config.yaml
model: "image VQ-VAE"
dataset: "microscope photos of single blood and bone marrow cells"
encoder_arch: "densenet"
encoder_depths: [7, 14, 14]
encoder_growth_rate: 40
latent_channels: 8
decoder_blocks_per_level: 2
decoder_attention: false
codebook_size: 256
init: "torch_default"
beta2: 0.99
precondition_frequency: 32
merge_dims: false
max_grad_norm: 1.0
lr_schedule: "cosine"
Rows from block 30 of the encoder of a small image VQ-VAE, named by matrix and row number. Each number is 128 + 32 x the weight over its row's rms, rounded and kept within 0 to 255. All counts start at 0. Numbers have three digits each.
Before each channel's rows are labels from the 100 images, of 14976, where the channel reaches its highest value: "top examples" is what is common among them. Only what is clearly more common there than usual is listed. The data: microscope photos of single blood and bone marrow cells.
# conv1: bottleneck pointwise conv (encoder.blocks.32.conv1.weight, 160x712x1x1), inputs 178-266

top examples: cell type: segmented neutrophil
conv1.18:094120081128117111068142148108136142126096149123046105170150142122137104097109103136132137107128115150147074154186138144129094110157100125147163094088127158086071132103120149185138108128121137177129186116089108115131182109086138127124120108120097107132085130132155157

top examples: cell type: segmented neutrophil; smear: peripheral blood
conv1.103:173087135162098161076113138126162116096155119148140111153113153132132127180134130112095127165094147101107100131120153121169124146120125142081091156113080088183135100095095154134144180140106139133099152128162106104115164151138114096096061127116125164093089113144063125

top examples: cell type: segmented neutrophil
conv1.133:109110116101094180142139114111149126137174086114080081116115172120103115105121121165053123138107134118133154115211119109150173117123117134112141146192138099129159099110164149202104160126163173127193117073171146158112091213134172108121090161136109164133105176115145123

top examples: cell type: lymphocyte
conv1.17:086117078122133129173141099181145149101133146124188144156137185078137140146111136162128129150097132164150116140144133112106126150202129084160146139122108118163140115139127190072122123123096076138148024150114226160136121191093157146080061148118151094161087138107153172

top examples: cell type: lymphocyte
conv1.111:123081180077126111100126156172129156136141198110139149120153127132150116121142130131162089120097101140125139152163109114109140167105136098130135172157147116110126120099089134085162201149155147155146113105083140136153133102135104135182116149059135139172140143143125057

top examples: cell type: segmented neutrophil; smear: peripheral blood
conv1.98:111146122159134130140128077105088209100074157143165117148130116128166099124088176087133118140136169117138192142132175121114139114089130114130098114188184118146196125129109155142149130095104099112130154143155131116136162151255178170060175134173123106083091101031210151

top examples: cell type: segmented neutrophil; smear: peripheral blood
conv1.118:072133177110157123162081158155062107123108147119126162115162124088098154131141097187143155123137087163088124124124107134117122144125144160097099111075093156188163176158151096138045108147160084125088141103172185155105148134183148115095128096176150129091144160124149149

top examples: smear: peripheral blood
conv1.76:137093153066147086056124137140082117130079154112059168066149160132118110105128207126100118113118142125103164127086113134108120097096131133116139102103091160144148126122117177160092137123108089117131078098170074118099107166100132129149136071107159082130101143225124107

top examples: cell type: segmented neutrophil
conv1.25:107079186147146128115115088114107152104113150137126151132125130103186120119132186123112149131177156131169109130156163142112173139099147135114135086080073146158152162111144178144149181106155152146141146192106162096089102167118148113165112134147107058115085220105152178

top examples: cell type: segmented neutrophil; smear: peripheral blood
conv1.109:071103190101118102137106106137123114127100158118080165137170047142143130132115088079067074124147089115099135103165144126123114069146135125176176102118083124119126154149144114178108124119146124120060094155131169138075119161129135121095116122139111176073093124128125147

top examples: cell type: segmented neutrophil; smear: peripheral blood
conv1.64:184170114144155110185126143114136103157212182100136129133136143145142124115149127143124119195145107111140173125088075102104166170120131106173208174127132133082164164156126094105146120124139158141141087149194132093120166148135140148155153111159134102099077119117158146

top examples: cell type: segmented neutrophil; smear: peripheral blood
conv1.136:102103153093155096107129204171134141105126159105111111113134146099134152092065084152182117137164097079061142114149104182121112121111094124128094115130122110118166143139097177172156105103139108117173121166153143104156056144136147170110110120126083189080151100089105114

top examples: cell type: segmented neutrophil; smear: peripheral blood
conv1.157:077124061129130111152131175145161166106096104098141115087167071145103138171131147149121081158104122139119151120138148110105145078116185085124130103185101116117155066137172143186103164150131147160113120085145140097114114120147094100106097106161148141112113148088105171

top examples: smear: peripheral blood; cell type: eosinophil
conv1.72:120135065096118175167111134126099111183123191155134077138145126134139107118139089123092128141161118097078118101156104151116142090098177114139130177157138089123148116138067129133136108186136125164135130046127156117124128154131161153135225125113124191112083146137122169

top examples: smear: peripheral blood
conv1.75:123134092111106116165126081152151154133137127190163128092177115148156094153125107147129158184139211122136125082129162148142115115108075087153150102053102057160119154118128116149096103123148186164105153084077105097146172159106091145070135142147090124095089152163108123

top examples: cell type: segmented neutrophil; smear: peripheral blood
conv1.95:072123186075137108128103138107193124160090146141138167109127096170113138147117124112133086184159119140148139120082153124146149121101151111119101084151103096140144130095162133168106144108103157145066124151155120159107157132131109192117117151131144114186164120122118140

top examples: cell type: segmented neutrophil
conv1.115:157160164069131166159138142161180156088137122118108118159122162172139126105101177188168141065148091126156099073139120122148098110183136089132131182140166145171147138134123140062111123154140113153112132143213184085145176157145148082162093122137130108157157088095057071

top examples: cell type: segmented neutrophil; smear: peripheral blood
conv1.97:048126054047149101132165145153098122112108085112109156129085155190143104129090109190162090082093118141129164121183098129139098161142149137098115115166162076101181103091134204132144091126090205114128127097156088103118093131121116077089093128185172147156096107070171136

top examples: smear: peripheral blood; cell type: segmented neutrophil
conv1.20:106060118116098099110159118115186126128079091128134165139066129171089114078114147138129141088110123162182147143136136071190131162128180132120116095146121123230105123160107118055132144111110130027102137175117141118147084158094113124115149118171138114132109123098086106

top examples: cell type: segmented neutrophil
conv1.154:143182153133125122109144133134116135137110126102093124135129139078083115133096170156201159102131137118126115100083130152129137187135146165131117156123088119171126140145126121142104136132105124108090121116109098148059144120182124146125124142215177121149132132147146116

top examples: cell type: segmented neutrophil
conv1.100:152158137121153166119086168111074140101157167175176069122189127119159105096127174173127126127124141135109127169091130154188097173163179129087221135114156178095132149062147150118210113159187129149104176147176104114169140152092139148145134147103132139185175169126149130

top examples: cell type: segmented neutrophil
conv1.92:140066110128146140108097065160154165131111107127120096147144097102182169123130131119126121120131125124118133122131141145165088187112095123121105118166172106114153113121151179139139099078118163099199142148139157112159077143118055146122105151197116134164186098182116100

top examples: smear: peripheral blood; cell type: eosinophil
conv1.144:184142173147104128139105117175101130124118134157136152108181077130122122142045070169095162129064127116105087067140127126194149090108134083139116139093110130149146094127109083100148099113109172133125128084127094117077097103104109138094121134106107146157129118135122114

top examples: smear: peripheral blood
conv1.143:195150143162125128105129091161137169077117108168137173093103183103135140103148124186166168170115147113103071130106145163130106070124114140167135160052121123101129130126161097145131124142128096092103161098106115140121161125142178172103122175111151134132140116115127099

top examples: smear: peripheral blood
conv1.146:103152068182165136191132132137182127116142143095134130132073135106089136087121085103162104154130160209132109186199142138086130082186115141110097093162142161122166173095089156134182105150101132160103056150158159127121155091115163109087086139113102122127117109060196177

top examples: cell type: segmented neutrophil
conv1.11:083173152138188093144072169140178144183091148057142092088138142174089119151118124126122136118098166148131156146122123127104128125104115106134154092134149176129112114107116139112141087128110191122109120088092128124129146182123090107126126111151073115133147168105124156

top examples: cell type: segmented neutrophil
conv1.54:089121115123123152118174132111145130138133142142152164183131124116115199173142138121052119154153143104088156116164164094143112212173150156120083141109152115104168127151109156131154105092093111130104075235117143122141110140153194154111138152147191139135156138129101148

top examples: smear: peripheral blood; cell type: segmented neutrophil
conv1.114:140136131166143088135129140121145142168167129185108160157129147158144122117209145134181131138145108170117122113155208167126111137091156198165208160153165149142126096122168160156160164143089131111119140126122077104149122105120164151138118095137130111085106156112169137

top examples: cell type: lymphocyte
conv1.42:102096099092176141138153133143112103106099102143124179100151151194122110079054111110094103098135071112115166127121170098100117155170206107148112133146126108148153091078135129132135068056170124160125070122056187063101166189138088142124122123138117083081115091168135128

top examples: smear: peripheral blood; cell type: segmented neutrophil
conv1.39:126167079084085121096119091169099112135170163113143133153066176135150104131106102125132197125135164118114191130169106136154109082159103167130114128103138091164144144080090158166155157140107057149188116131084126169095171139089130103150180135119093139116100088164109156

top examples: cell type: segmented neutrophil; smear: peripheral blood
conv1.150:095113143110148109126130134135127153148092090078104116168058112099067117199151108118114127096172123113153180095104075120155078107083117156083128154132105135132143126122131149127094134184098102113097161162148163144124160174137132171098150131177112111118123087121120116

top examples: cell type: segmented neutrophil
conv1.27:102079109099106177109138092077150143046177103092056118141156131120133131137159143125142084156170124139110054074149128145095091139110093112118140179123103101149090122161117141111119110190128175119148080171129121146128162137127145124094081101144062084110120147115211095

top examples: cell type: lymphocyte
conv1.30:115119147160102142184146114144150172144126107115126113103147141121136116117170127179073087094117123115121108160132144118077123140123142126120149111165129123138216152127097045111115137114100130156151144127115125117119084180139140151143101109100178102130138071132124110

top examples: cell type: segmented neutrophil
conv1.50:152118158109194138132131159162125168156146115090083147142134135161164116115125119091127116137158096130117102202159125185149097130099177074128124123143136128178087081124139124068120091145162138160105084141130133156045109088129138139147105136103099120064157123113124175

top examples: smear: peripheral blood; cell type: eosinophil
conv1.14:093160105101102137170150129132096097088159122116063131139095141129086118114122088139121169111030179116081158122086035131116094160088083137140123170157155095098072158120161124144105122083160077213134161120156102171104115110169133115087153102126173084143105178137168168

top examples: smear: peripheral blood
conv1.110:132174128155117144143133078151166108202158067151163127117142137143121102112136179135109117159096130151147128099152132140097118119102134129118126119143140119096093108127136093135127166119112179128139135153098145135177126085111089162124127150138148135136128122100119130