Rows from block 7 of the encoder of a small image VQ-VAE, named by matrix and row number. Each number is 128 + 32 x the weight over its row's rms, rounded and kept within 0 to 255. All counts start at 0. After the name is the row's rms in percent of the matrix's.
After each channel's rows are labels from the 100 images, of 14976, where the channel reaches its highest value: "place" is the part of the image that holds the peak. Only what is clearly more common there than usual is listed. The data: microscope photos of single blood and bone marrow cells.
# conv1: bottleneck pointwise conv (encoder.blocks.8.conv1.weight, 160x160x1x1), inputs 108-159

conv1.12 105 [102 133 123 108 125 181 210 103 146 142 137 126  83 128 160 146 142  59 143  74 135 169 131 117 113 171 144  90 117 173  98 136 117  69 125 121 146 141 108  61 114 104 183 147 112  87 119 153  61 114 141 144]
place: middle left

conv1.92 091 [ 51 151 135 110 105 157  70 144 153 134  80 127 146 122 160 208  85 127 105  89 133 158 181 163 153  71 141  69 155 113  79  69 126  77 149 132 116 121 114 128 129 174 136 119 153 105 130 154 148 155 116  93]
place: centre

conv1.6 102 [ 84 151 142 139  93 134 186 117 146 105 139 150 150  93  97 129  65 134  88  79 124  72 106  96 126 124 167 146 129 133 146 128 145 119 162  60 177 162 111 170 132 111 134 106 144 136 133  94 104 114 145  99]
place: bottom centre

conv1.123 105 [108  93  82 127 145 154  87 144 133 192 110 147  90  95 136 150 105 120 119 138 113 144 104 136 157 162 129 130 114 115 118 113 102 102 136 100 140 125 105  86 109 130 137 138  76 150  76 163 127 136 214  67]
place: middle right

conv1.28 089 [152 165 111  94 106  63  91 164  39 140 148 135 100 106 149 140 160 109 107 183 132 164 142 151  67 105  86 130 106 149 120  70 112 100 126 121 152 129 158 153  87 126 159 112 102 113 175 130  70 126 125  73]
place: top left

conv1.68 089 [150  96 141 137 134  94  85 162 124 156 100  67 128 175  29  56  33 162 156 125 147 119 140 108  69 130 142 152 113 107 104 104 112 146 146  62 177  90 154 113 139  96 157 131 124 134 160 153 163 133  97  73]
place: bottom left; bottom right

conv1.114 107 [ 63 129 153 150 159 142 152 191 141 148 122 103 161 124 109 113  81  99 141  71 147 106 147 130 132  83 100 111 105 121  92 165  99 114  79 192 121 102 119  82 105 242 119 132 120 137  92 131  92 112  97 140]
place: centre

conv1.65 096 [ 64  91 130 121 131 125 110 158 174 126 123 130 163 102 162 140 203 156 151 132  73 157 109 132 157 100 114 146 144 146 181 162 102 170 116 198 135  82 132 125 177  87 134  73 210 127 118 147 131 143  51 194]
place: middle left

conv1.94 102 [ 54 116 149  99  67 168 140 147 132 134 105 121 169 145 160 118 149 182 113 122 180 135 102 141 162 152 135  98 185 115 110 142  83 104  88 144  96 175 179 108 173 111 117 123 121 157 102 157 142 144  93 187]
place: centre

conv1.143 094 [ 89  86 136 118  59 116 144  80  78 113 126 142  85 135 155 161 105 153  93 189 114  90 131 142 167 133 168 117  93 116 117 110 150 109  95 119 112  88  74 120  86 131 134  95 111 182 126 103 180  87 151  68]
place: middle right

conv1.111 099 [143 165 122  81  99 123  67 127 124 100 140 120 197  78  91  97  92 137 201 125 214 121 113 143  93 123 130 111 131 175 115 184 151 138 175  73 138  90 148 111 102 127 137 119  92  83 114 169 146 144 131  78]
place: middle left

conv1.32 087 [137  75 141  52 150  78  68 164 123 149 129 184 140 137 118 104  94  86  70 134 146 151 116 156  97 101 103 131 112 126 156 141 153 137 133 172 119 137 164  93 112  43 141 139 142 150 123 127 106 192 109 150]
place: bottom centre; bottom right

conv1.76 100 [171  34 123  82 108 135 132 137 148 169 146 108 158 111 104 135 113 128  92 117  85 137 142 114 105 154 142 116 151 128 184 160 110 187 106 138 103 115 135 133  58 161  52 113 109 139  85 149  95 170 111 165]
place: top right

conv1.69 090 [118 163 136 102 106 101 118  94 132 169 118  82  76 168 128 164 161 163 176 173 197 143 125 117 130 169  85 180  95 162  83 146 175  81 132 130 175 112  50 135 151 172  85 149  93 151  93 158  87  71 104 151]
place: bottom left

conv1.90 101 [182  40 113 123 137 128 134 141  62 141 143 188  98 138 112 117 101  82 132  98 166 119 142 121  94 171  85  93 155 126 139 131 112 132 139 131 188 129 106  85 146 182 138 116 105 109 138 140 140  77 104 119]
place: bottom left

conv1.22 105 [164  75  93 139 120 166 125 156  60 144 124  50  78  56 159 145 119 111 114 162 108 152  93 111 179 141 171 130 154 119  96 123 113 149 128 169 130 118 200 120 177  85 130 100 118 111 153  92 150 135 120  58]
place: top left

conv1.105 094 [207  90 119 152 113 142 106 107 177 101 156 153  64 152 127  76 146 153 149 164 151 144 121 106 144  97 175 166 172  84 105  43 100 149 103 187  91 181 128 148 113 103 143 110 135 162 181 136  81 179 168  95]
place: top centre

conv1.95 112 [129 149 179 131 110  72  92 136  69 142 125 114 111 186 133  83 151 102 149 182 164 102 149 130 110  86 174 173 138 120 112  99 156  99  96 148 119 164  86 117 135 107 107  86 176 193 142 110 138  98 174 104]
place: middle right

conv1.151 098 [111 118  96 119 118 175 152 136 148 132 116  91  72  71 137 121  93  67 154  98 134  92 129 151  78  89 133 104  76  72 165 128 109 140 103  89 117 122  92 113  66 185 129 119 116 169 121 168 122 181 140 129]
place: centre

conv1.75 098 [118 181 153 173 133  99 157 222 122 104 104 147 149 140  75 102 112 154 163 150 174  65  82 123 140 157  68 126 133 105 149 102 135 109 106 140 144 129  87 154 207  84  91 108  94 126 171 118 164 133 145 180]
place: bottom centre

conv1.119 097 [117 102  86 139 172 191 145 136 125  94  94  99  96 109 152  95  84 125 166  96 139 127 121 157 151 154 132 191 137 101 112 181 118 105 144 160 135  85 181 195 203 178 113  82 102 103  58 163 140  56 127 137]
place: top right

conv1.108 097 [ 92 123 137  96 111 115 107 118 130 177 153 155  95 122  77 137 143  74  95 116  89 172  86 160 147 120 116 176 104 183 123 113 142 139 123 117 166 138  77 129  65 119 149  92 138 114 120 165 140  96  80 114]
place: top centre

conv1.72 094 [217 118 135 164 144 122 124 143 151 148 143  93 138  87  93 140 104 157 145 142 155 123  67  97 141 121 106 145  70 124 113 123 107 188 119 109  93 200 148  85 181  84 124 129 146 172  86 133  98 150 130 149]
place: centre

conv1.126 092 [113 100 164 123 103 153 126 121 144 159 134 122  92 132 121 141 110 113 135  99 115 165 141 187  66 121 111 116 129  99 110 128 120 227  75 167 155 127 133 162 111 103  97 157 107 102  47 130 108 177 179  91]
place: top right

conv1.20 096 [ 82 160  58 175 127  67 189  84 120 160  99  94 161 109  91 184  84  81  99 128 109 126 121 114 121 150 114 113 122 159 104 168 162  85 119  87 156 121  50 157  70 151 171 145  95 159 132 141 164 161 139 106]
place: middle left; bottom left

conv1.159 091 [172  98 153 136 113 138 126 103 131  99  79 178 111 119 166 105 136 148  75  99  97  97 155 122 100 136  94 120 157 146 135 157 106  91 120 149 110 138 158 164 105 104  99 205 124 115 140  92 111 128 176 135]
place: middle right

conv1.24 095 [100 140 124  95 176  69 128  76 113 171 115  66 139 134 110 116 117 110 120 157 172 105 177 102 136 125 129 132  89 137  79 115 154 130 126 117 128 132 132  92 106 137 115 126 143 130 112 139  94 137 148 171]
place: bottom left

conv1.33 107 [120 227 129 147 169 164 133 156 108 132 164 163  97 148 123 174 193 105 123  82 146 131 133 122 134 129 157 123 116 102 133 111 103 117 139 119  77  90 169  96 148 124 132  67  83 148 142  90 171 102 146 161]
place: bottom right

conv1.59 095 [ 91 103 130  55 113 139 106 120 123  62  97 117 135  74 122 134  87 125 116  85 119  78 103  93 188 174 101 119 134 111 160 130  93 123  88 174 128 100 129 127 138 113  96 115 136 134 147  48 170  79 170 147]
place: bottom centre

conv1.56 123 [124 150 172 145 110  99 112 110  48 145 135 107 141 131 166 144 153 138 161 200 144 149 105 127 125 133 115  93 115 152 181 100 172 120 148 107 107 152  48 168 150 114 136 123 108 174 113 120 109 104 123 131]
place: bottom centre

conv1.21 085 [153 102  95 150 112  88 145 149 146 100 106 132  93 165  71  90 107 124 106 123 153  91 121 147  55 136 186  83 115 161 134  84 167 104  89 126 126  96  99 102 173 116  68  63 109 126 124 114 114 102 134 184]
place: middle right

conv1.2 115 [116 168 195 141 162 134 117 121 142 107 129 142  91 140 148 196  93  79 151 148 125 125 150 131 177  90  66 170 138 120 139 156 157 136 125 124 120 104 139 184 109 128 149 197  74  82 158 149 137 111 139 154]
place: top right

conv1.4 102 [135 110 118 175 144 135 109 133  88 176 152 134 163 155 117 114  62 123 136 138 165 137  93  91 107 123  86  86 115 130 158  73 159 138 173 113 125 150 126  92 140 129  85 138  94 120 117 157 156 124 127 121]
place: centre

conv1.38 109 [139 139 103 169 111 135  59 161 107 125 136  90 188 218  80 109 144  76 176  74 141 156 127 154 101 127  89  94  63 133 148  67 134 118 132 104 151 120  44 126 157  81 127 148 126  74 156  70 168 114 112 118]
place: centre

conv1.150 102 [120 137 143 148 127 120 104  98 105 146 129  99  96 134 188 167 159 123 111 156 168  76 107  99 168  53 136 120 148 191 143  87  92 114 161 129 131 140 158 141 120 163 116 151 168 147 177 176 129 110 136  94]
place: centre

conv1.142 105 [155 112 101 134 129 108  99  88 109 127 127 100 126 151 114 113 143 159 108 120 171 182 106 148 128 121 163  82 155 101 142  27 156  82 110 102 115 120 104 132 136 158  32 125  55 154 123  82 104  95 156 133]
place: bottom centre

conv1.86 092 [ 97 108 107 121 187 161 137 124 126 100 112 101 155 211 120 113 167 103  58 111 145 149 142 135  93  88 111 128 115 144  99 136 137 190 130 132 124 159  87 154 104 193 126 147 102 125 134  97 136 148  74  90]
place: bottom centre; bottom left

conv1.96 106 [174 100 135 156 136 176  79 186 123 150 102 125 141 124 139 193 120 120 161 138 183 124  97 122 168 103 118 120 129  93 208 119 137 140 131 164  61 108 175 114 111  93  98 122 143 162 127 129 110 113 139 132]
place: top left

conv1.67 100 [152  59 149  84 133  71 110 109 193 120 127 129 126 115  95 134  98 129 129 115 134 152 144 163 130 150 187 152 139 163 158 151 148 148 142 132 141 141 207 155 141 132  98  84 142 139 116 107 151  99 116  95]
place: bottom right

conv1.42 099 [152  82 106 114 123  71  91 144 156 116 126 114 105 160 158 102 125 137 126 140 124 124 179 100 166 155 150 115 133 118 144  79 106 107 116 110 130 150 139 125 137 118 134  64 120 155 161 150  97 149 209  59]
place: bottom left

conv1.102 096 [142 171 141 116 125 181 176 119 137  74 213 170 105 158 106 104 143 104  98 114 124  98 162 123 100 135  87 143 186 102  70 114 152 113 122 131 130 166 135  84 174 147 140 116 207 172  89 130 168 192 132 146]
place: bottom right

conv1.36 106 [136 132 105 108 111  93 172 100 158 168 130 132 111 156 126 136 137 168 104 174 160 144  94 169 125  89 171 136 108 138 119 136 130 164 131 142  58 111 146 102 154 135 109 118 119 131 135 199 148 142 145 102]
place: bottom centre

conv1.19 098 [173 114 172 112 151 145 157 123 133 114 161 134 102 141 108 156 150 150  78 140  80  61 118 113 106 132 151 147 147 115  96 110 114 166 132 140 100 146 122  82 143 186 127 170 212 159 122 114  94 176 114  91]
place: bottom left