config.yaml
model: "image VQ-VAE"
dataset: "microscope photos of single blood and bone marrow cells"
train_examples: 194171
image_size: 48
crop_scale_min: 0.5
horizontal_flip: true
bottleneck: "vq"
downsampling_factor: 8
encoder_arch: "densenet"
encoder_norm: "batchnorm"
encoder_activation: "mish"
encoder_depths: [7, 14, 14]
encoder_kernel_size: 3
encoder_stem: "single"
encoder_growth_rate: 40
loss: "l1"
latent_channels: 8
decoder_norm: "batchnorm"
decoder_activation: "leaky_relu"
decoder_widths: [32, 32, 64, 128]
decoder_blocks_per_level: 2
decoder_block: "basic"
decoder_attention: false
decoder_upsampling: "nearest_conv"
codebook_size: 256
init: "torch_default"
residual_init: "zero_last"
optimizer: "soap"
beta2: 0.99
lr: 0.0019
beta1: 0.95
shampoo_beta: 0.99
eps: 1e-08
precondition_frequency: 32
max_precond_dim: 1024
merge_dims: false
one_sided: false
adamw_lr_other_params: 0.0029
grad_clip: 1.0
cautious_weight_decay: true
steps: 3800
batch_size: 64
epochs: 1.3
lr_schedule: "cosine"
final_lr_fraction: 0
warmup_steps: 760
weight_decay: 0.4
adamw_weight_decay_other_params: 0
Rows from block 7 of the encoder of a small image VQ-VAE, named by matrix and row number. Each number is 500 + 50 x the weight over its row's rms, rounded and kept within 0 to 999. All counts start at 0. Numbers have three digits each.
Before each channel's rows are labels from the 100 images, of 14976, where the channel reaches its highest value: "strongest on" is what is common among them; "place" is the part of the image that holds the peak. Only what is clearly more common there than usual is listed. The data: microscope photos of single blood and bone marrow cells.
# conv1: bottleneck pointwise conv (encoder.blocks.8.conv1.weight, 160x160x1x1), inputs 108-159

strongest on: cell type: lymphocyte
place: middle right
conv1.106:368573468519441448439474537538509472469507519536485432412529467500499523498499562549457477481503503512582505561505521478526489447590433585569604576478536470

strongest on: smear: peripheral blood
place: top left
conv1.64:504482478544486440426454529486609535520504426558400540519448491456532484500502463454493509460559454529473520454548493435517575461419477440475523496508515586

strongest on: smear: peripheral blood
place: centre
conv1.132:500482481543450449587505527448448551489549512463455451528436425583486459527507336564565524519466522593570485559498493555489493529397489518578522477528474484

strongest on: cell type: erythroblast
place: centre
conv1.152:460517466433487485428589571480487567540534534587523490490454524529485558476470516456591512465578480421522517457463509399463533510497515428523578562480514554

strongest on: smear: peripheral blood
place: bottom left
conv1.109:396512569523478437520516592453503430476513489459497417517537557474571552545515549504538555532423491484458482505560549459408449414474565568593505515496596526

strongest on: cell type: lymphocyte
place: centre
conv1.128:570556450575528624527425490543453510485494603545516595489528483518486549594597441582527436494546580545500484510503493589613450510495564504484507573501517508

strongest on: smear: peripheral blood
place: centre
conv1.25:485517503484481535495506456503480501463633418529423435530425556538540555554422574407504517524442485551492491462490562502441476508501472465481542520450498474

strongest on: smear: peripheral blood
place: bottom right
conv1.147:475505562520517466548570528508458472526500554579493559534502529531497406525502493528472525500536506572470508403449536444477412513519466458474521488457536480

strongest on: smear: peripheral blood
place: bottom right
conv1.31:471536544552449403508518534482598460558520575475454473440451504475479484531414468512446515441532519548508499553484540482391420478392455502510472507420596451

strongest on: smear: peripheral blood
place: bottom right
conv1.127:471470606464489523533500540571482410453505595419492401472471503467526584509511552544426520511554545457491524462449530444500529471549466533546553554553464541

strongest on: smear: peripheral blood; cell type: lymphocyte
place: top right
conv1.14:452523467469504469601434626460423574463548537401494533506525497515520571608427417614552465523542541524577415572514483462455491506470441530529441532549550431

strongest on: cell type: lymphocyte
place: centre
conv1.135:496565498534556502572564557454479514450489584457471538482462508531438513513487476528529450486486431567517472499535419520560521562460451573443518542565493543

strongest on: smear: peripheral blood; cell type: lymphocyte
place: centre
conv1.157:462477509495462476413509483494498551463512595433567401445448582610527552509483550483500469511511591487524522609451464503513503492508532512479611522551498580

strongest on: smear: peripheral blood; cell type: lymphocyte
place: centre
conv1.62:504467497560451502522485516579504533428495538420549557548520489419538528578495522469439544520557511507446541506552497522574546442502475519506394521517519398

strongest on: cell type: segmented neutrophil; smear: peripheral blood
place: centre
conv1.40:578602494438506474466507521595501522475559523387593446529467507484566508437531479490489464456468586429510529455559473536407575478435530583461533568433497551

strongest on: smear: peripheral blood
place: bottom right
conv1.118:440462439524466480483482489446494442501580467440476441578554694638517548570465510566574492551429522422530507469500517514492470527581543575496600508491526442

strongest on: smear: peripheral blood
place: bottom centre
conv1.140:399507529404490520484454554497549516503472427416554494467504449536477456543525420464470495514453543489528463511457503436541466488499508544468502480491503527

strongest on: cell type: segmented neutrophil; smear: peripheral blood
place: centre
conv1.10:497483493469442457476408485522461361497505375449479452435497505521482534427492584473456562510485447484603517467488490502513479529398520467511551482495462493

strongest on: smear: peripheral blood
place: centre
conv1.104:527479497451431517540535547505518485476539562526429456475529520455465560589429551522588554369493600534578449505527479520451549540551550591610612514550411576

strongest on: cell type: erythroblast
place: centre
conv1.99:528506489458514485530539489470463523506577552578376536529556476515501482614556434604483570480484505516524500478514547495529566595594489600430582488573476568

strongest on: cell type: lymphocyte
place: centre
conv1.130:567474507464509390482486443491443424537606531461500479466545479484441446530432485464495460475438586539558431503458489535502429552520498456419529475518498403

strongest on: cell type: segmented neutrophil
place: centre
conv1.144:511498428453574478435372456430481484471479413493564493495464483480434523569498587429465479490446605540554399501431525502599446524498546539469516522559544498

strongest on: cell type: lymphocyte
place: centre
conv1.45:539541576577509568536464549522495523516375329527447405497528482574522562432522450495497496537443478459494471546550518484604439459498466414438533440516462508

strongest on: cell type: lymphocyte
place: centre
conv1.73:424469444473473480470472513431541486507472566460501354487477570445514611465532474560458464504506473500473472500558481520431602491510451587565460515482420509

strongest on: smear: peripheral blood; cell type: lymphocyte
place: centre
conv1.7:436492452477471582471540564525466577409522467450498543555517441515482455430435475504477525535487436526444468527543502513476530489369531502590401549402500498

strongest on: smear: peripheral blood
place: bottom left
conv1.133:451485527428508430500432463494499394480452494501481422523588443606577489551488445532434550551540475496483496529534493512443556498515521561493486540583527519

strongest on: smear: peripheral blood
place: centre
conv1.43:567498605478542501524461507398478488452479485380493393504475491555551561546505523501485450517565483447504494455497460484495420530531533515368508558530603481

strongest on: smear: peripheral blood
place: centre
conv1.115:407464560481496494492500486565490417507467474485475543512418481491525484510515467474509608406580530520537466428593540510597481548483487469529541479509512542

strongest on: smear: peripheral blood
place: centre
conv1.30:362535499502496402513496534488444479455509464510460632496509482532515523478448508478549426554545509555524491546483506533475438460469565547437462484529453542

strongest on: smear: peripheral blood
place: middle left
conv1.74:540465572469433447506503490451489501538449438491464533506470450499543451619456513460462524362444444413462482425498439514574492504533459485381429496497442449

strongest on: smear: peripheral blood
place: centre
conv1.138:513459553539593588503411526471442490472449508438584509470489534588374463436584532526520534613502500531487492528589518471500410486423508515497466528503556524

strongest on: smear: peripheral blood
place: middle right
conv1.84:528538500460468483360505476411424452404565516460536510450476484463499451498574447450447488515547447519499474547502519560404557400503441423578513477414427455

strongest on: smear: peripheral blood
place: top right
conv1.158:372518524366484480628530424475495502519454491509497521506479456484413521524497583534467494476537438518530494493482553491577566506487476454482536547493502498

strongest on: smear: peripheral blood
place: centre
conv1.154:524454430537509447502453488519513526428481410564551508434448523441490504500370586472453553477493475447524521402519511484502496413521580512443541499514441460

strongest on: cell type: promyelocyte
place: centre
conv1.1:412487537402514527471477556530487469498438548476481483498428575501526522476406515490472535414478419538470484480427403564472626475460457568496494473483448525

strongest on: cell type: lymphocyte
place: centre
conv1.155:502427541443515488464427490515535386504552505511471497455404559521499508385480430436451483468520414481551545539453480483483496493501549493534514519579455569

strongest on: smear: peripheral blood; cell type: myeloblast
place: centre
conv1.61:455484529461525554416535506435493483428505550558554543466497533541494512476500475462477549387445524475510495474512503467443458457390460542480398534466452497

strongest on: cell type: lymphocyte
place: centre
conv1.27:523473489495513388424544509533533431560508390469462474514449531502463468512501447488388540497403500568617462554502470494463491525576537474411431475466446506

strongest on: smear: peripheral blood
place: centre
conv1.39:547422571529439452522518478498412491509451548517455495548571497523468473489600475442451583503533478582616521553576520482486448536517446373577506524482503406

strongest on: smear: peripheral blood
place: centre
conv1.116:409435550526595457653456554423475512520480500526409488583453525480497499504512585519499461467572468506422485402498521448378483506463636572449571601536476437

strongest on: cell type: lymphocyte; smear: peripheral blood
place: centre
conv1.100:519455484586564484583548507533528550505454384579466456532399486473479509473498588566526505438509570530499505510456503453452521562455476490470439485647447513

strongest on: cell type: segmented neutrophil
place: centre
conv1.35:513501497441459439497477498441591641547580491466456510526495472577508519564509507513452440500429528521543424519552494438422523441540387530548440505542533446

strongest on: smear: peripheral blood
place: centre
conv1.46:402478561449467475483554501507532481485409471596417452576416485510531500452601536500440507460514486522512470532570539513525491481439496467486473518436502389